config = dict(
    model='self-supervised image encoder',
    dataset='photos of plants and fungi (iNaturalist)',
    train_examples=90422,
    image_size=32,
    crop_scale_min=0.2,
    horizontal_flip=True,
    color_jitter=0.4,
    method='byol',
    arch='convnext',
    isotropic=True,
    norm='layernorm',
    activation='gelu',
    mlp_ratio=2,
    dropout=0.1,
    inner_norm=False,
    patch_size=[4, 4],
    conv_stem=False,
    layers=16,
    width=384,
    kernel_size=7,
    projector_hidden=512,
    projector_out=128,
    projector_hidden_layers=1,
    target_momentum=0.996,
    init='kaiming_normal',
    residual_init='none',
    optimizer='adamw',
    lr=0.00087,
    beta1=0.85,
    beta2=0.999,
    eps=1e-08,
    grad_clip=5.0,
    gradient_centralization=True,
    steps=11400,
    batch_size=128,
    epochs=16.1,
    lr_schedule='cosine_restarts',
    final_lr_fraction=0.01,
    warmup_steps=2280,
    weight_decay=0.1,
)
Rows from block 2, named by matrix and row number. Rows with one number belong to one neuron. Each number is 500 + 50 x the weight over its row's rms, rounded and kept within 0 to 999. All counts start at 0. Numbers have three digits each. After the name is the row's rms in percent of the matrix's.
# fc1: MLP up (model.blocks.2.mlp.fc1.weight, 768x384), inputs 256-383
# fc2: MLP down (model.blocks.2.mlp.fc2.weight, 384x768, transposed), outputs 256-383
fc1.109 089:596473476484501520487481550419475508477478535508479570461551459566487450546487465465523465498569532477485509622407570561499506595491494510567530513455506527492527575483515557491540503574535475481545390556610452563477464538425471433527465534545411554524427431505543552585483448542604488529490514499487491480544510512451479491610559528532406397466459405452533450512392440459403524549492
fc1.110 093:499522460525576542542386462451522453509529445482530512458510520514529549492443583555652600521536520497471493489524483558482428517466490523452444444476517670493453606445519542519528504485483521434579444438484470482570499498551450533444521507519521474516488463567487473421397521497495492576499471465500463577483520431531497540439474443487516529519517540461424414614501481510477513446479
fc1.111 084:503492523568457520591484464522498522504556483566466515500538484530492501507473560495517548530502490479575431378458500584624468530465574496510474505607540517491534513460524537560518480537408490531493470463441503474459535517557477480529499496452464507452579604488498530541528406569527544614505493505472580452547549618424525595524532493576445551514449529481479446530536461556452463457539
fc1.112 093:527399496496509543508541500479488572507503520432517613469501524559428564474506512470539500499409401558464520525525435591470507471482532624511595464520508529624492532523524544489369477417512488508485467538421453603530426497530427474480628532626563587421507443519507449503459525490436544467476610499543519522511538516537433476483487470536489464486506602489508596633497541503503517493624
fc1.113 106:556583534485466521598573563568486551504510447398563523488369519558457523522447490501465584517478437478451492544466493582447451471473472465519469561439492453591470513472490504499479510627577584454476454542548427598518425452550510402514382546477492499553459531507508491441430501502521536512506471510615482552479536519435472408593515475545517598503503486521375469479486465446524520477575
fc1.114 108:476532551484534453584498528513528551396589552488520451403378518508498471490504465491495488519448515492514507497506472499486563544512452506512526470505592424460551510518518447521585474471497504509555510484533551458460492539510470527589524498476481563540529575532520574515454493491458449557507495431501542465454555589425483466575470474539438521544550567528555523530510484485478592478479
fc1.115 097:542617523385490370534581472506522529472537536511476516480546495501537473552459570406452479494540402473529521528493485452460458417583478508526509384538608470516565565520491526503613535510458497541491485484502521542519485495532480520514492430503504566489596539508492494548419406524494362491604473457505511508481381437510593443554481462487516484597488510565587535489415441451463557483443
fc1.116 100:458413443523478389487553462457500411521483515569520439503479505596453534417465576533490520524572463481399510510581534567592504410498525535367423574524522522532504593563469540507424490496476547523440589557472459467502430507501497473418519528550609475520471505533442465487621508485543516514450492584513481491524486564497486508496545465491528569487550507545434542437532540578525475475481
fc1.117 110:543539528503447489514477535534508562429576404422458540585460447487527529495493518547560461583510470531585491460451428499453477546507532495492515421541445440462514548520456498427398508508448565531439468598419426584484498475573538496497457521542433540477487491457547475418426531493554503524523522500525442515565499441463368471579429583458626570468420417574477534518460478489535478504540
fc1.118 110:499453563525513421571493476404550428498476510513537596541531348577487560588534527474463403468426505500483597441461474576438521495543475448534464455492438515537550558562507491548501476530516579477545439478539577504497590433531458476439484536558502492498483530591447356452467501493526550406518573508479525408543511590416479522511491520465479525459606512436529610566504494500595561470536
fc1.119 102:494398547591554452511463521451491555541577529453431558563522483508580440516573554385496500543455486505473559552415450504462584572484545435549487485573451486510446557479548490463474493449523492561541532493557429547566512449450427480506484506420479651518397485477439542479433514560490515467553500557391473482559504497487503473457511459502544537528539542500513570609521525474477388463572
fc1.120 086:524521512534473500512488480424544545460562568431487445557542400532477582435505511464477438466457551501468484559568414497508478475409453426583543504564500452538493514589557397509470406457386478556567499544520420404510576525440490483525526584434524539446545500579478395504547473515544496455525467415468485504513465443469562541480423418506554503479431448538565504547513517575477599562524
fc1.121 100:519493419576545502476486493528517519509480452457508463447495559527455579504445560472457465478550542466554424454474508384457543522480472554450417503501507438525536430458467537460451569541519513571493479417480471491510505618540554475524479526369477586468469619614489510511435553575588480479512478524593569533437509537502442466526563524377491425533483475432499495458500506488551518448469
fc1.122 105:414530516610604464619452448494561595496479523473491531480546479486561473497632437453520438597480442529530415412573472548538453417556438534504491548441594412575459565542409510447530503502528479501520478531536496492408538563513593590493514461410515432485402530587535475458498487470558522451505490427488515552515570455460554530528510428510569446486486638553507507523485538480487553540521
fc1.123 106:536576476578499466492419544602463421440585463514551537494543556491514459419504528446484514503513542473546488511521526548566458575452517571576408438499544590531508471575488487536460497380488516481594432562363510545405469528428532546476551501381528572519502520515541549484569473485492464553446576502535485476472575600468577482518436553485431502554441505502570398515508549566516555434418
fc1.124 096:531443538550559441503535460484453481421430417479480418544516529524497478468532518567617463418468492523559371480525530554491424490469509476503527451478486538529431564463432469515449474415491659481530397520441503484522459482477398548429552544513448489524486495548520535429557544485538565525506498456447439512444557403407466577495453445537513442518404511512491487489428515531535546523445
fc1.125 094:511549570503486553511437541559541539533541408448451606529461472542447545530448500444530522606480434470460549452521446497474488474376550482620546508487432546562445570524513490485421469513525496544453462497498452528554535499479449443497450544506589509481409407483481509449452539491587462553440555518506499441551498447463458538636436604577547534521461405528481496550568434459624474549542
fc1.126 107:520501466457541403468522535555520452478515472493490613479585468571480563558561491508402492493508532443529441488410572495503540578514482356420470488475576478506498530477480435421520501550521590483449475501515496463506488522446461478487521551529476481521589527576443497551527416406560523534455576551529479495403531534478543467565557496515585488531433455429468505466411586452603503450582
fc1.127 107:470464482497478542557519578439527480496500520445526457511507459549523496506564480478600551534501415534564455426660466571496491499534466545595586457472441493545469535544476494498444398582556557571457433491516533468624559605449525550592503545560570455566522524516459494508469512434589486499373480569498484542525563410455448541428428431478481516513555520488515519446503505459470545499507
fc1.128 100:384453469451514527474461441482569523517506533495528526426548521530470474502482471501544517503580411526490557537579548547537449454574462496435502506526578550498524456540563443503550507487533524452529523604530537542490529520530472500481597462593480555465438554511519609574483460525542466503537495558473537575491438525453481414471456573537399514528498528478445463538588554406506590385526
fc1.129 106:482507602463530540610447447481420413485548510451518513491578556532495485455539527480466474522507558527526517512502516554517514491504461465489537548514491544512556499471531508539508502457506576625566382618447506487442653520531529467523535496472557485498477499522531576484516536580515460521569479480501523490520521547553492439521420468547426511481461480474451529500481489490461661591385
fc1.130 119:535468483503502507496568522478596511617501470456529498563518441561539423518504583475500535468464527520533471415536489532542411464494472493454541493538499607575427528490436543436579454554480529458534546452592452469552458535490478574458432509515543495499437478482452525558425508441586430495523438466538502509467488560521531423466484524498582476468513447451507474505562467577475585480394
fc1.131 098:569402521477496443468488475498396523418496546551482506574523465504431513508498431464525500525491612547466439452517470508567506410466461549521447452503515487463504548457552496504550528450457453538462458414445439488509561566373570492502492521520416478499512460532480439425463487514524372583501455526510479560477511496465495483508468522446454500543498466504435544448505529482452501571455
fc1.132 089:494501522558519507502534459492511571567496456476511385482514477552449508481418428439482506464468515469521486457531535482531570541481503508547479503539541457587507562545512541509405423512455558542549549543448406489587536562490590504544506510481448526511483489500493500486469401494443522536489444519527544500592520440415566480554510501489586616551485549469524489473533590520456623520461
fc1.133 093:483530539406540579566529483439497537442559547582457674502602419529530548612452570484551556484490570512561412484510467482494500545467447452472482617585536489594639532477527542543611462599488535460604538486537448536438383581482481515415556522478551541424494458506457456457578554576486531495497535603454564511497574586481517468491592589538504549577584595468502453436489510557489483545471
fc1.134 105:481392448461564463398512523537503507576552565488553548512560531559482529469558546511552447494547532506473450460446482409455552419493497512540491450586521481498570557500508459479447448466486382485468407411519649447560535501450432545519580553447497496521545540489487518564583571507492482490557474555482508620436483541537491552549483486446401473466471582540543501548436516384435394440446
fc1.135 095:478476438543489400434494444603508554454459516457441460508477454529382448475491596489480467492530630453522569550521576524503577481517487464550510456459492526506513527396494466447493521505444448581487530471477570552442557514523521547472522479448462430572475490673524541602609466450545557457507515539554557501468605465433419515471477511488412611490531562415536435515405395426506518478499
fc1.136 106:432483460487559526601489582505615516448495593464494436519460540436525429517488462601509516556541465515513570587519510612503463524563390578445464496484588543480537505475481524452496494479435516462484574431520499527496611534590518441521500613492447499515482501478463662387441483460477490556527512523485512419608501530588479443380499501586467483445435484397472501522574442487542643466510
fc1.137 104:536512561638520576545576518521520474663535553460440533537392470490502499500470572526499507508510467476502513429551551436553534513466452491381549536518390508494499490458572446492468464541406538476546434459528561462522492496515526503520426481455494387550478470539545582563520517564527463524454507479457515451505526487432533553552436428473531493538506558540574511532508468483583554465444
fc1.138 092:488465451477585486472495492412322429549469563479504473516448492501471483438550519474519470467544540491502456524430523493473450419561540532483541453451557526472491511563532465466498513565581428493442561419476513438612599465511517485492398568546459490546550480503511375502515465456551506483450513444483410544500416497540603597357548481550423454449606525539524564517518564475464522499463
fc1.139 093:477390383597454489525512467447541460618428532558491484465468492547378407478541607485490496478565542579498436392530470542374499522515519472398452488586564535487517406527584515564503521524471461488483433528473475484492458597604460536478536516447402604501535483543595452571539440490613519452473471507440382511470586560527442580455558560527522469513442547532549418537468428465524574485397
fc1.140 095:498459383541465440434450535597515499428556464461457488545509426463547493457502555478539521507486417510471475501517486383465525591489482457451432485461518531435561473455445485467607535486511450488461490442557494580609367511509390519568461562484512519440485484443505421474551520494520550602488448502474543532463551498431499516542551593429540487443468520533449444421503575563521380427422
fc1.141 100:455487452584459540486521422474504443527552501499481495527542459521505411572562561535560432454538523497480469510513529434542507508517492497456498494418477653521497557436456529469483497464445531487594465485448507391578632534443538489576558510473620575433518516478458637506551603479558525466540455430544600473497491455465434508459471551469447459482516409476537544490515594525504576563468
fc1.142 102:474510545513500474454535482522515455416573453569494518501464509495456616470503439485514485516478468418551456489489511506510502520487558478518555455484530460515434551461553470519495517465468443567419527499472536537593486444498532480603636494526433521515571494504499502600518500492430490422512473487525567445525510480477485555452439500589508476486533595450484407531433544512514652523590
fc1.143 107:512549558486496571487498583535542528541512508463507406516522456475567495481543582456560498559487520539445501513508535496478469504438499583501464408492588485542382481518580458463408526448375550553581515514512528441476621417527650552478475524474480449516566500541487543443556470486606439441495516492512565588528518407445567481504471423514440512517471436515436555488477512518465519553498
fc1.144 093:539436367507519494548552436432534514480479462521519475488496392427492516569649564464575530482452495495500586544444551486421470491555457499567481550495439390632517471568518441590538507503474453449594470584507374555573520504442532506509529502448486514480409486459478513550545420519489426579485466554538585495574593508498570528570499519500462486605534510478561505496488391480468431503423
fc1.145 105:347457420543440493569460431487517490398552529527549465514540483508489441530459466522493505515526518514536570560610490543514476478537436465537450420445582493508497528528421492449503435474496455494543524458448440447530604592471538477500439475501531450552409433526444537556552547484533444492485414574468584514443484573505469413423473543393434420528442489461552457494573478541560554423491
fc1.146 091:499534555575510473548549518516497500504523519453511475609477470453549484547425568560491384576467515527476492550526446537508528518511510490505528534508471574549489569520478447477524478518415516519593389518536581552516428519479555468572572515471464460489492543490498525583509447471532454519528493495458573470653444520495545507462409553479500543441544527532438573451552476535523514532540
fc1.147 104:566475581536509446569455566495481589501458469453526519516526515545474539498493627489498487439521523417475473528572595487467508547522525521473471448479453528443571527569450586518479504531498498523452460402470458508448547509488481511499536527492595574506540501481463460443627531483499533573498486617462543470484463490537584591530456502502482500472567571505496521519499506538431418540446
fc1.148 101:552555482522471541523485440442612518456576533468444601526462486486475437552522430494626540474482508580499543509504457584524489477581522450456530485549459493558449468489486501545509556449551470504462459534453399602459513484589456485520519467487582471494459466548511548512521645500465478419459452565584490506550497514434436463474436548499479489471457607464460497538576507462393545548554
fc1.149 101:504445447554534448508575555550498597508485474506492469529417407567484384451476468476490469514476460419556500528491589460481436534440521497453486506425532489517490538518543386494517482411438495418549519466500559473427469531557558530519533519501446404519569532462473530442452633501498437508534494514434416471615526435492478434481485521444560484598525509602512541522519518602554538499571
fc1.150 101:513577446541457382492474479420532548473461511460570565542546478507506540533443522476441437525548471584483529486490425477511534532475490420484502437439369519534472515480591503478469562522479572538440546501500567527492441487480571480494533498540541427538491495484548477482454513480544420547533554601599441480474552545457516462599510584489543557523485567611452520495383572479577490424502
fc1.151 103:496490465509483510516367454502547507466542569548490540581508460438539448426493433495486485463532436518461480436641532542543530493533443558510525613516482474592439520445421534530504579562423445441600476517414512528548442488482443457457522514491500594502517480551514579498536480560590485554421510484549369446596489581454452458415483588568483558531521609575491582514516472465474453511576
fc1.152 090:516479548460494488387482514395448560489475487468492544519509566444505472472473517470480393595525518533614534484391444526520517476574407558454480558498459460427442507474404558517585461494519509531561557487496552499490476488505472417470485561544529503528503464458439495599508464479459609448538569506536518455444541467575576504473522548583556586519432515468417469463504492460451482536511
fc1.153 099:544567545583470565513474539496483491522487426493492603531484607463511471520505580489501555526494629499489569470532435532472584502525413443459453517494506498518560448501536561539542434508449488581428477513536385561547589405530514548491602464473576471571486459462463502400492599565533580523508518521319510488368516515446549498387518562598456385510426477485498453488500529465469491518452
fc1.154 100:463537525670493487483480468555569388521491437575462587514473557511504433498535567409462504560470456546494509473519456555463481467577447515486576422548461491529600504555500565433455528528505520450509533617533540512572442564508489615544564475562546500537434554505563537491478484459451548443490412546533453509454517440528510463538445519541573493480448520537451480494420485556512585520555
fc1.155 097:497510521542493443524446553444469518455567529399481422482445539469527483552491491533563447439504482631639510468461432450427545514534548430485529496607562487557521501457518405470573479487499486471529453453461434541488521458550480563581548490555417447422399521514474544456475447525546491468514396592532455499492487467460459532562555504426492487487454490498496517516539555436463500579456
fc1.156 098:547500524463543550478497596470498430454479499495460577457466455472462472524483478442577567432451525471440455510639623489523554542526476487423538466553519489531433413551483572532468528535474378506520523538431495594526434398571414570551621498532535571450512518553528410460534543526539475536465457612561517487518601596411460471534397512455570382541455558527465515456553594521535432449546
fc1.157 096:446544625532536566538591503506484453462532420445486469575531429508504482513464490511559446548510488459482562453461462505572511515446500488565657598488536468447599450465523502496502458544497567632571475498481425479567437541410499427518515388485494581478489480422514426447540460497537430463539594521440438438514593478465488432605544484511561570465455504519448508540480375558495495441505
fc1.158 101:467528497494519518589414565492595446444470512543541564479534433549426538614497530534584487512500526611511424514555463560527506511618587489474487450395517559485507485562428484566530543425483479432470435503439485597453618478555440504521565512570499480441424487539423517605453533563494509516454502609476520438567502524474434492510509521486477476456504481423497466503529522498561481518536
fc1.159 110:506507597528520550508497467505457510584623404479489536545515439437463494444562528442558560545533529431514466526401328406430523484470465492587582500444493508582532461499458532497520468485443512596448484484520423477610426452463548469511559492507529571471441446472544461483532470489512594541532496442383479536563500400514489544510392448479562509459465476523513491509515467471508382562496
fc2.109 086:465481478528534500562516510510487485411453536570506563473490399541514461468495577526484537491466457466530555445509488473552475521526386451403489448509462573543543533510474582623471500477511492494474591515469485529534569553416442604455475487451501529490501514482563505458500531466529607493468425493428449479530586485553499438562481487570451460434481511455559521553515435498498499477482
fc2.110 083:472511470537486537522507403506442539521552412438424469451584552517546500582470488537497415528475464480484477560466485495587527536607492510431472604377474467471486469528506534491549507553475466435599518449494442472488505478468468507613477470478465544573471631444487489558422497467542426499494513569542503494544524564557418466424516479477431440499513457485481475493453516441516488451577
fc2.111 081:510535489525515476443532477434495511443499507432461482509554438472450642511426470408468461529457527568393497539512483491559403527455463517528463435529579374508476447535450391529531540568440503598607529458516543440507503507585458491473531539501498470529499560538532527503501446549448489479515582449549463462436473429508496407495523536426530439487570529511549504473478497528610612441555
fc2.112 102:521434505490530494524420471518525548464486526490395612469425543408517544488468422533561507625556531540543520465542479482462534501479541539537491500493479436672451462510530517381404512580499476537504480596503508469430399505501492450508568509530571509456413494473534560515495585454522473499503442433477486479502454457488371522455498566507541540506409490464462479540473517467453526437459
fc2.113 107:449459484503423443465452425519519464417501544491590517539469458452552578452562519499451469496440557510612598505524525463486509484459509402414521491499421546496448529465542566471486445460555500583447539485527503471453525507597533585510540533489493446493533496491578464554616529512432520514399450476474530541431538501621521494602457516480487530511452546481474536526470419490523486581408
fc2.114 103:498511507460542474513501585565512608531412407534545558498492490527492482441483565519507562460452444481505527482446604486510571602464454507535497417456502582448478461545639512485580423451500518568378545442552555593450511439498570492418539523525460492501450560537528482452579567436549493558482448490437439468553609488567542520478449515553495450468481613503544442495497483486484529534457
fc2.115 095:486465529505479572529574577469523454646481589587552432533480479645455532394491529484394591533474421564483466502511508425541492549574489509537567457548583529552450521479583381450647452454512510482517507515415492539507454450361544390426504531524483461412516534434504496502499537471552473520485526472475496388426435468528583516584504461462464453431515553422471426499544507492376527469454
fc2.116 089:497431539506472480535572552550500546569414489474535542482536484570533359442522497587518455499531501455506507505535508411530468446542449513430460557509369462455577485458565488368559387495479449498577455430430450487443420474560471545439483561522450623419470429490394473560449552556696454414464411529518433494533496507495449525506445443508588525564495515531539452491469471544446540508528
fc2.117 136:513482385515513501439438434512548449537520627560560441549517581461583481508479470392534500501495572496531512533515435506406564480529511441563492412502448457514507463435525545446496537464457523571491508440512577465450521435546542510566521512401515538461528383480549420531470474575510497585468480555462501588457532472535458518554450557400537541485534448495492563541477534539494360621561
fc2.118 109:485490521486499421483572566514547429566477470439456467482529464561553421477452481625538541585470483513427451559416464521534570552472436479473505515481508484538545448459528467478540522466476461567523427423529462586461497528495513439397510601501448563537500531500493528568494491448482431506502451540512448487437471551530603494540448578527526502540505552509466483576481460526502609425466
fc2.119 112:538517487462508531483478543508559465570428376393474512487524435512496465536485495502427490476482506543486516559415635469478529500490543525500463506417535539529525483469557526407483540568459363557413533518460511500438464506452481394507496529510535646463472557387474537479459563455420475571467442494514554456498501464446562554397425517520506531564516607500487463507442488476494618466485
fc2.120 099:502435519553521430421442467483496550471457455435433512508479476445526601534530472502431460456580474506456504513457533509474426511514441546602580540487613379622553512505487454527558538549471534470474473506557498449487550517455488491503549510534483510610499592588485511453449497446499493563603517499494452497501420454419566484414548520499530446542579524488566527503534477485596486439474
fc2.121 111:510538446555477505389446377541448530519508492530615524512541586428566499541425460491451575524468556536524459487402481533546519538499599460522462505488490466529565446477500509478454534528459485515547512474470542511487501511527553534528500476490451446454543474544527519416499503568426529459392532556481606588419505394409553483506600564383486514486542576496508564590504610490477531544516
fc2.122 110:494573480517529483508395416545469473461523508539464501564605545528518489477450485504459506520497471486533470436478485457518497523536490552537522468568548541434522518595476512556394527464511519460541527536426443522577489540492419388533499470523464380508522509581468495408486418536521519456468642543498536507505417553457557604558568425436440528457521550524473466432487500501530624490546
fc2.123 103:557618420537535527512428492502529468534505464507550434483467595511507393501504392436565600570487453425574474527559513427495486519499569484551520461581544440495455540547509509516399540509473528430505524569511611449602435528417499486601487432535437485426505458503523518385453436555551483428527590482530517505547475588448566590502565479479584545495550568562500507449525568448508547521541
fc2.124 094:475494536458455517386514461441566579484540512491469565463586544410540486503558501487522430481453468431460485504456495559413498516455496489513443523520455496453530486414452537509505566488496575551494470462548572504403527399503483512569504556425433487571428445525597577558483382532472497540521512530509530518508470472561483545440451552543468499601493506535505582533459591472593447505573
fc2.125 113:504450439463509489432460539523539498555557565492442508485506547420579540525531466471416509537450475512477510542496514546428569516495527502546480423531484450530510453417549511503494592464414478482478525561532650472449473355565511491429481553434452599521524442516567502497518471591516442564493510523557456528424520433476520514490467532507592610495453542547460589554413563587542469491559
fc2.126 101:563454472504491506478476511493396601549565379558565557505396494521482612534523474580473536598478524458533471533416463550554540594499511478427405419483523517537461516561533447481519486492515489521530521481448563553593582533512523441538479528494534426463551555509519387428641523535507638509386450470523607475424538425544478554492497568516492507456501633483516507530557536502494490551441
fc2.127 103:470472517475457492481514472492517558547469492543495529546546458551439489532497425517503457599548500443580426520394534547551490496616498559424553511557520417496481517500489518476517409425477497477602559455405453588571451491518463477474509492585519438519553564496413553484475455433512566483427548469469486520409509583495556536488420505548510470520559491442473462504450501500461568511481
fc2.128 094:459445533547497525458499534524520465509442438534512613495518525506492512507507467496497501510449475483486531523460518502547539554472505498451536461456483455517451480429579515414575463420398510540423431483554459552348495559494527517429519606521435495402520553524588433531521466436492523490464468474459443465475458523572622520523443503523504508444503580634513438538476523557428482515531
fc2.129 106:536458581479554555513455521504507471503422463508519479501459534539418583548450483544468454464505470542523515543487484554486486450505440452572593551586542505547533489494578529436512403423510520359521532486412494528596501416420551509395439471565489568438493443521519531521496559495536516520548481507522454442633526507477542537548519491545575501500514551458541421460526493421437481393555
fc2.130 122:497546441478454430581502479522500471479473585490541473563424510508546509545564540447579467473499499350504546470505495458484516524422536507497588460507476565451480527539470519614521537502531498514507514404451523457492545557535533594523534466526438446460492425506453510565463400523476530446562489608478595460462479546567433518576470455502498484463500435526450448494496373568531471478524
fc2.131 107:556541580413444513551505507530515594564509534481570415502436519469528412509451577522555431576491481425509460444559452449610470495505422497443474452491449555454517518555424485465509508510474471474458495435433467469513486548537512496605460535528478591410406446464523415518512529459490521459522400568552521524543543497463478479481542475529487412514475493447496503583537425513507452532513
fc2.132 098:597504493410490517436525512450472608484500544447489529373559563433512594475486481445435468536607501535470496511569445501447485485434438529533423438476586535549495519513451417520543583603452540516571522552510468497516529503461460448478555504587489441506505566579469535453421432502420461550621518484494433528480532486467539460447484560594508497560575522500440570442506484551564603394544
fc2.133 086:498541436514409490505593473463496587558473583489561504574596524492498543519510507462492527481433576465465539453506507563584505538448451535522487472528532544588552504448423498463460563446469474554440524431567522484433516479531556456494461440528463562533493449517557443473498506449496504516609501592507507591532539409524571545556527470520573460456597516585520449614463496485509564462535
fc2.134 101:489458395550420459452576506578539493470564557555523480532507479457534542506575490467489476546489479456557581497527548441470504445500506512475497477496478441533425553499380566552464555495538489528545512498512650525493576487556517638588504447517587482521518543516496519498508489583434482509524532596524552512499529430583491517544565407433449468544494498398378505546538474591540516532457
fc2.135 087:493473499473514508493551453511393512449640460373414535576557562451534578657435523387549510400459511528484525474490437499492488460440477498525432534450456376552612482404469448445420597512449587510461439450491499501442486481485472465520470540494579517669486508525507499505429520513469550461492511557452546539461473495523509452431511542524514555566416404449464569579570539533618530465529
fc2.136 096:465491470513512517480492540502556543484546372551448579586465490574499548434528527467556459458419562489480500499463513573487513503465541441494424494447488441543523440559537497489487388462499477608462446382531570621427503555526581555518552562473548532490570528487546450599577474476448547538485506469421508459509501473558417527428450588408499462512522422489585528475510538450595466497554
fc2.137 092:433449498449501374496541526455496584564427534470479492448410581380579402549436550435492479555500575466460447527464440461566501503521549447531532604493479518547512448395505459475447646534516468491562481509465533578433449429531471421523451494527474557513442485400510545560411399511596499451491444529493448526482462509538462444473496488461543536605548519542482492532514513500501516578523
fc2.138 085:547441528583454474462482543443508563565453530547423569543571425531533500492509552522504527408505497464560472558479541440504420454524532443529408530557543468416520447510452520399539472534528519472542420513514501486510543391541551531524505583392494509503486502501459566452584534494480525528549537562515498519439506557513421461447483499539480521591456517379427540503519560486479499430574
fc2.139 085:471451449471494531549551419541563543571504573465478493449482556440565484512551397461528508453536530456513553493557554378541442525490490517624481527505502518417480560588412472486501498490526516517456452495391426495491448495496519508571437518403528510576437401504519510559583420531549565398421500525594545486574442454463476571465518447534567459516521501460453466487503573560535579501617
fc2.140 087:491499511539504566500481605500445533448487516399485454539498438412433552543540479499456453537496493569362485509431584520499551547440440536450584483517572501552544512512525526488525546524513514520441516445581465493459549506533483456455453483491451569566498589492491535470516638455529469574602553486564513470447583479530596537385564511519468510534449490513490420464465526409400518440491
fc2.141 098:488516507439569537532509527572534566545439440501531531389493500595542606473492473539408472464420427556485517539414500436508566535538474508496462457451529533482446469529515489495494483519442542522392526518547587456503522465379545536389552548526494508470471602514538590470534477518461407491445496555458516429455536502523498458507424552426609503527561565528534553447488451516500594525409
fc2.142 092:494517561503502494466421522345433522490559494410508456517485543405403466449501538549459505456480443485473470494557441423451476376510430426532590526580509545493454528482504543469542602508545460455542453388518582412510489558573415496466459512460523507503455471477397524527425489538479540601481482533537489555481472532616508419458481483590487504473427480467473441484575423557599411576535
fc2.143 107:455540556491494437492521511471510377488516582412423523542495525462459481526539541562532509482470493434535532509534535475543466451538460482559466545543493468451459515459509491464540555454524540501551479497515485482504446433508471486390413484487552545513421537462484451480490483538533461439513525451590452539505533519524471453509529424525457560549389468447521442523457451508541501507539
fc2.144 085:479486537511456443469451516601453499462495579499438433551566502532476477541564463520503541483594519548493455490514540497411502502592589572484546451565513467468548439496459496445440543452454514486513556585525506448486445439453456407452506417518438494526558556548478592558524449435481459511489466562368470496465415633489551434531462517486512627564478436491504446528466425524519517458490
fc2.145 102:509478487446483529480449538542439548559429541565576556539470480582518552524489561557570518529509525493575527536428556511481556486464495444470496468419481535484430537496498553605570440529555497518534417475521564581564561496448612577459518512521460421473486536530457512458602495489389456447424514412428530521449529436554468507536488550426484505392525585543539523483543435490417456563398
fc2.146 103:515409453549490546402586498497551554497492400450398461490552443464516611582494564442484504511494507546472482449528474483485430478486492525554546531470538537513491473486435468431540515536406549536482531605515483460376495548449463411450520501562572514527440593565496549515441570467551519542611489411583407460493449529463438416393530530510502496496509546423528528519507464466501524372489
fc2.147 116:462540554545518509534516468568437489457437495528443573531491490500470505419503560562566504555554442401516512439580476454568440454531464479438464497515526600381487581452526453564572422524541488469498555553501441449502568612552475468386492572529512468374441489482488424497463592500521568498498496478518429423574440478524518564540449430600474423552481460434489428543560447512469478521429
fc2.148 122:604453517478568541498439504489548500461501428432431515542501513501434461559453348398465536438506511543464508439419545575488531502478535574469608507475496426527545471460483461382415558562537464546430450615550546423451467493438427468558520544507611593524467561440517583510501535444475495569502488443523493537537455512462513470421508585477479549541443546435519496548466511489503592426506
fc2.149 119:515540546463471498566527479553452545549490528461524509475511536481525501509473562524555453493579484450475545473576520405583410515498433545528450522547491521417528574560438486500558501508481532398603466448438355452493480535545464461486421446551455451492562408493447421508431494445494489388532444469544519465547497533420419504517558432582499422459499431481483389505523424543510466491530
fc2.150 090:435476484471505540564542472503448532475538496628498445571410513568511454516439493454535555593446465526501474550477520524541448485592455479516496519546541577557461482546556466561470456598574566454593539510444514472520351474463468545508568476559447415399468464478448563553457486459556500422420510483519474416523565432539454561557564431453534486335550539490428533415479448433520495495409
fc2.151 097:513368485489444498514628437524524512545552504422523499494564530502479495532489399519467478533500498516490486434469532566548540549452569526528591510487436434472582505458560475427537539500466480564422505479509521464411458523480434496525503617481506583425404521483530490542521521483467579443375456435503482589324524534471614394480536505470485529509429525482501498489447622486499623485448
fc2.152 088:490521448562473496482539494444460538507494562544442460602541447513484493489486427539425441549478517540449503491500460499525421518499493567516537534541543521486546489542547496421480517530415582476442603518445542468479444397413442535474477498521528490511599533556535600500593577467551496494638506549496415532447541509472446491390512557473549513454523614508495486367502491473529560453520
fc2.153 097:523514436472556494494418510432546552442589538571457441454453516490420443551525420524469497569486441442461552490542473538525474458519462481581518582531423550501547491567414493533458573540514458446572544573510421494492556581519475446458451412548471382466447479609449505411549608487494490471530572508483535459469454483459510488499511480510428514449488469514488433459466526414460502565460
fc2.154 100:481528480472509576471451523494477578478541557483407392471444569492512473494518587458494455606454448477467533467539508374509402469462472516422520551668459539461491557432453484572518479494451519490519476507529485480565482453558424494457379468465444464500461399448439484469510511509540493516613526515546472452524484520522549474526570475504428461469461460380506453504523448515502437614542
fc2.155 103:424571409499532500508548543542465475449461528531533573457641512468492617558582405501493447494427510552561505467551501522468523490559528581526495468491519570453480562601502524584531425519512484491561603510457532513529568478535541484500482481590473359537415544562422496501453493461445469491473582501453524496435449504522502559489457543455481566405517565558567464470426530420566499470487
fc2.156 099:525473563456495484565505449436509545476504438389422472532534539414468547563562483477503500485529460529534565513559584539490445544432496572505551536472543484607480485490536504429578497588481540481364499544578535497414484485479562434523393518511572523470411579512525509445526549454534478575515515444548428506544510438468529450456513522518455489509461505497523524496549589516485486435510
fc2.157 099:487489474447469526582490519532494478594366562603523431506453481495556540414515510507558531544494469425492472496520428443455511469552602480545493453472511541444600480475544564554479490465492515515470509506495477518465498463504478485500572487543413487469450431473551476535520362521555410483489451521462487448496431575511509583605349531520562502477509585581419514457485429487470469530555
fc2.158 097:458392483464471549486486502512541415508532452383425548483515505492539424486471358532517433473486522541580466499488538577550501537472476567569549524487381439502542575413498485429444605539388434539486441488486558498435463451537474468491405535471562588515428552444611571599503561479434517564537446483582463451487485598535620339420477521483500538541467466532438514498457472502515558529456
fc2.159 117:470522509486496537458461517508470540493407491570531557430472498542485503415523520522490542576483448523551401461481521522490600584486580515437474495450494578484475434404593508526433456461427508534377486464512569574423486512476593531450590438510499547440503509400585524460530473511597442579429510409432435478472496480480506495518417548542565516459523540553575638517471476416464487495478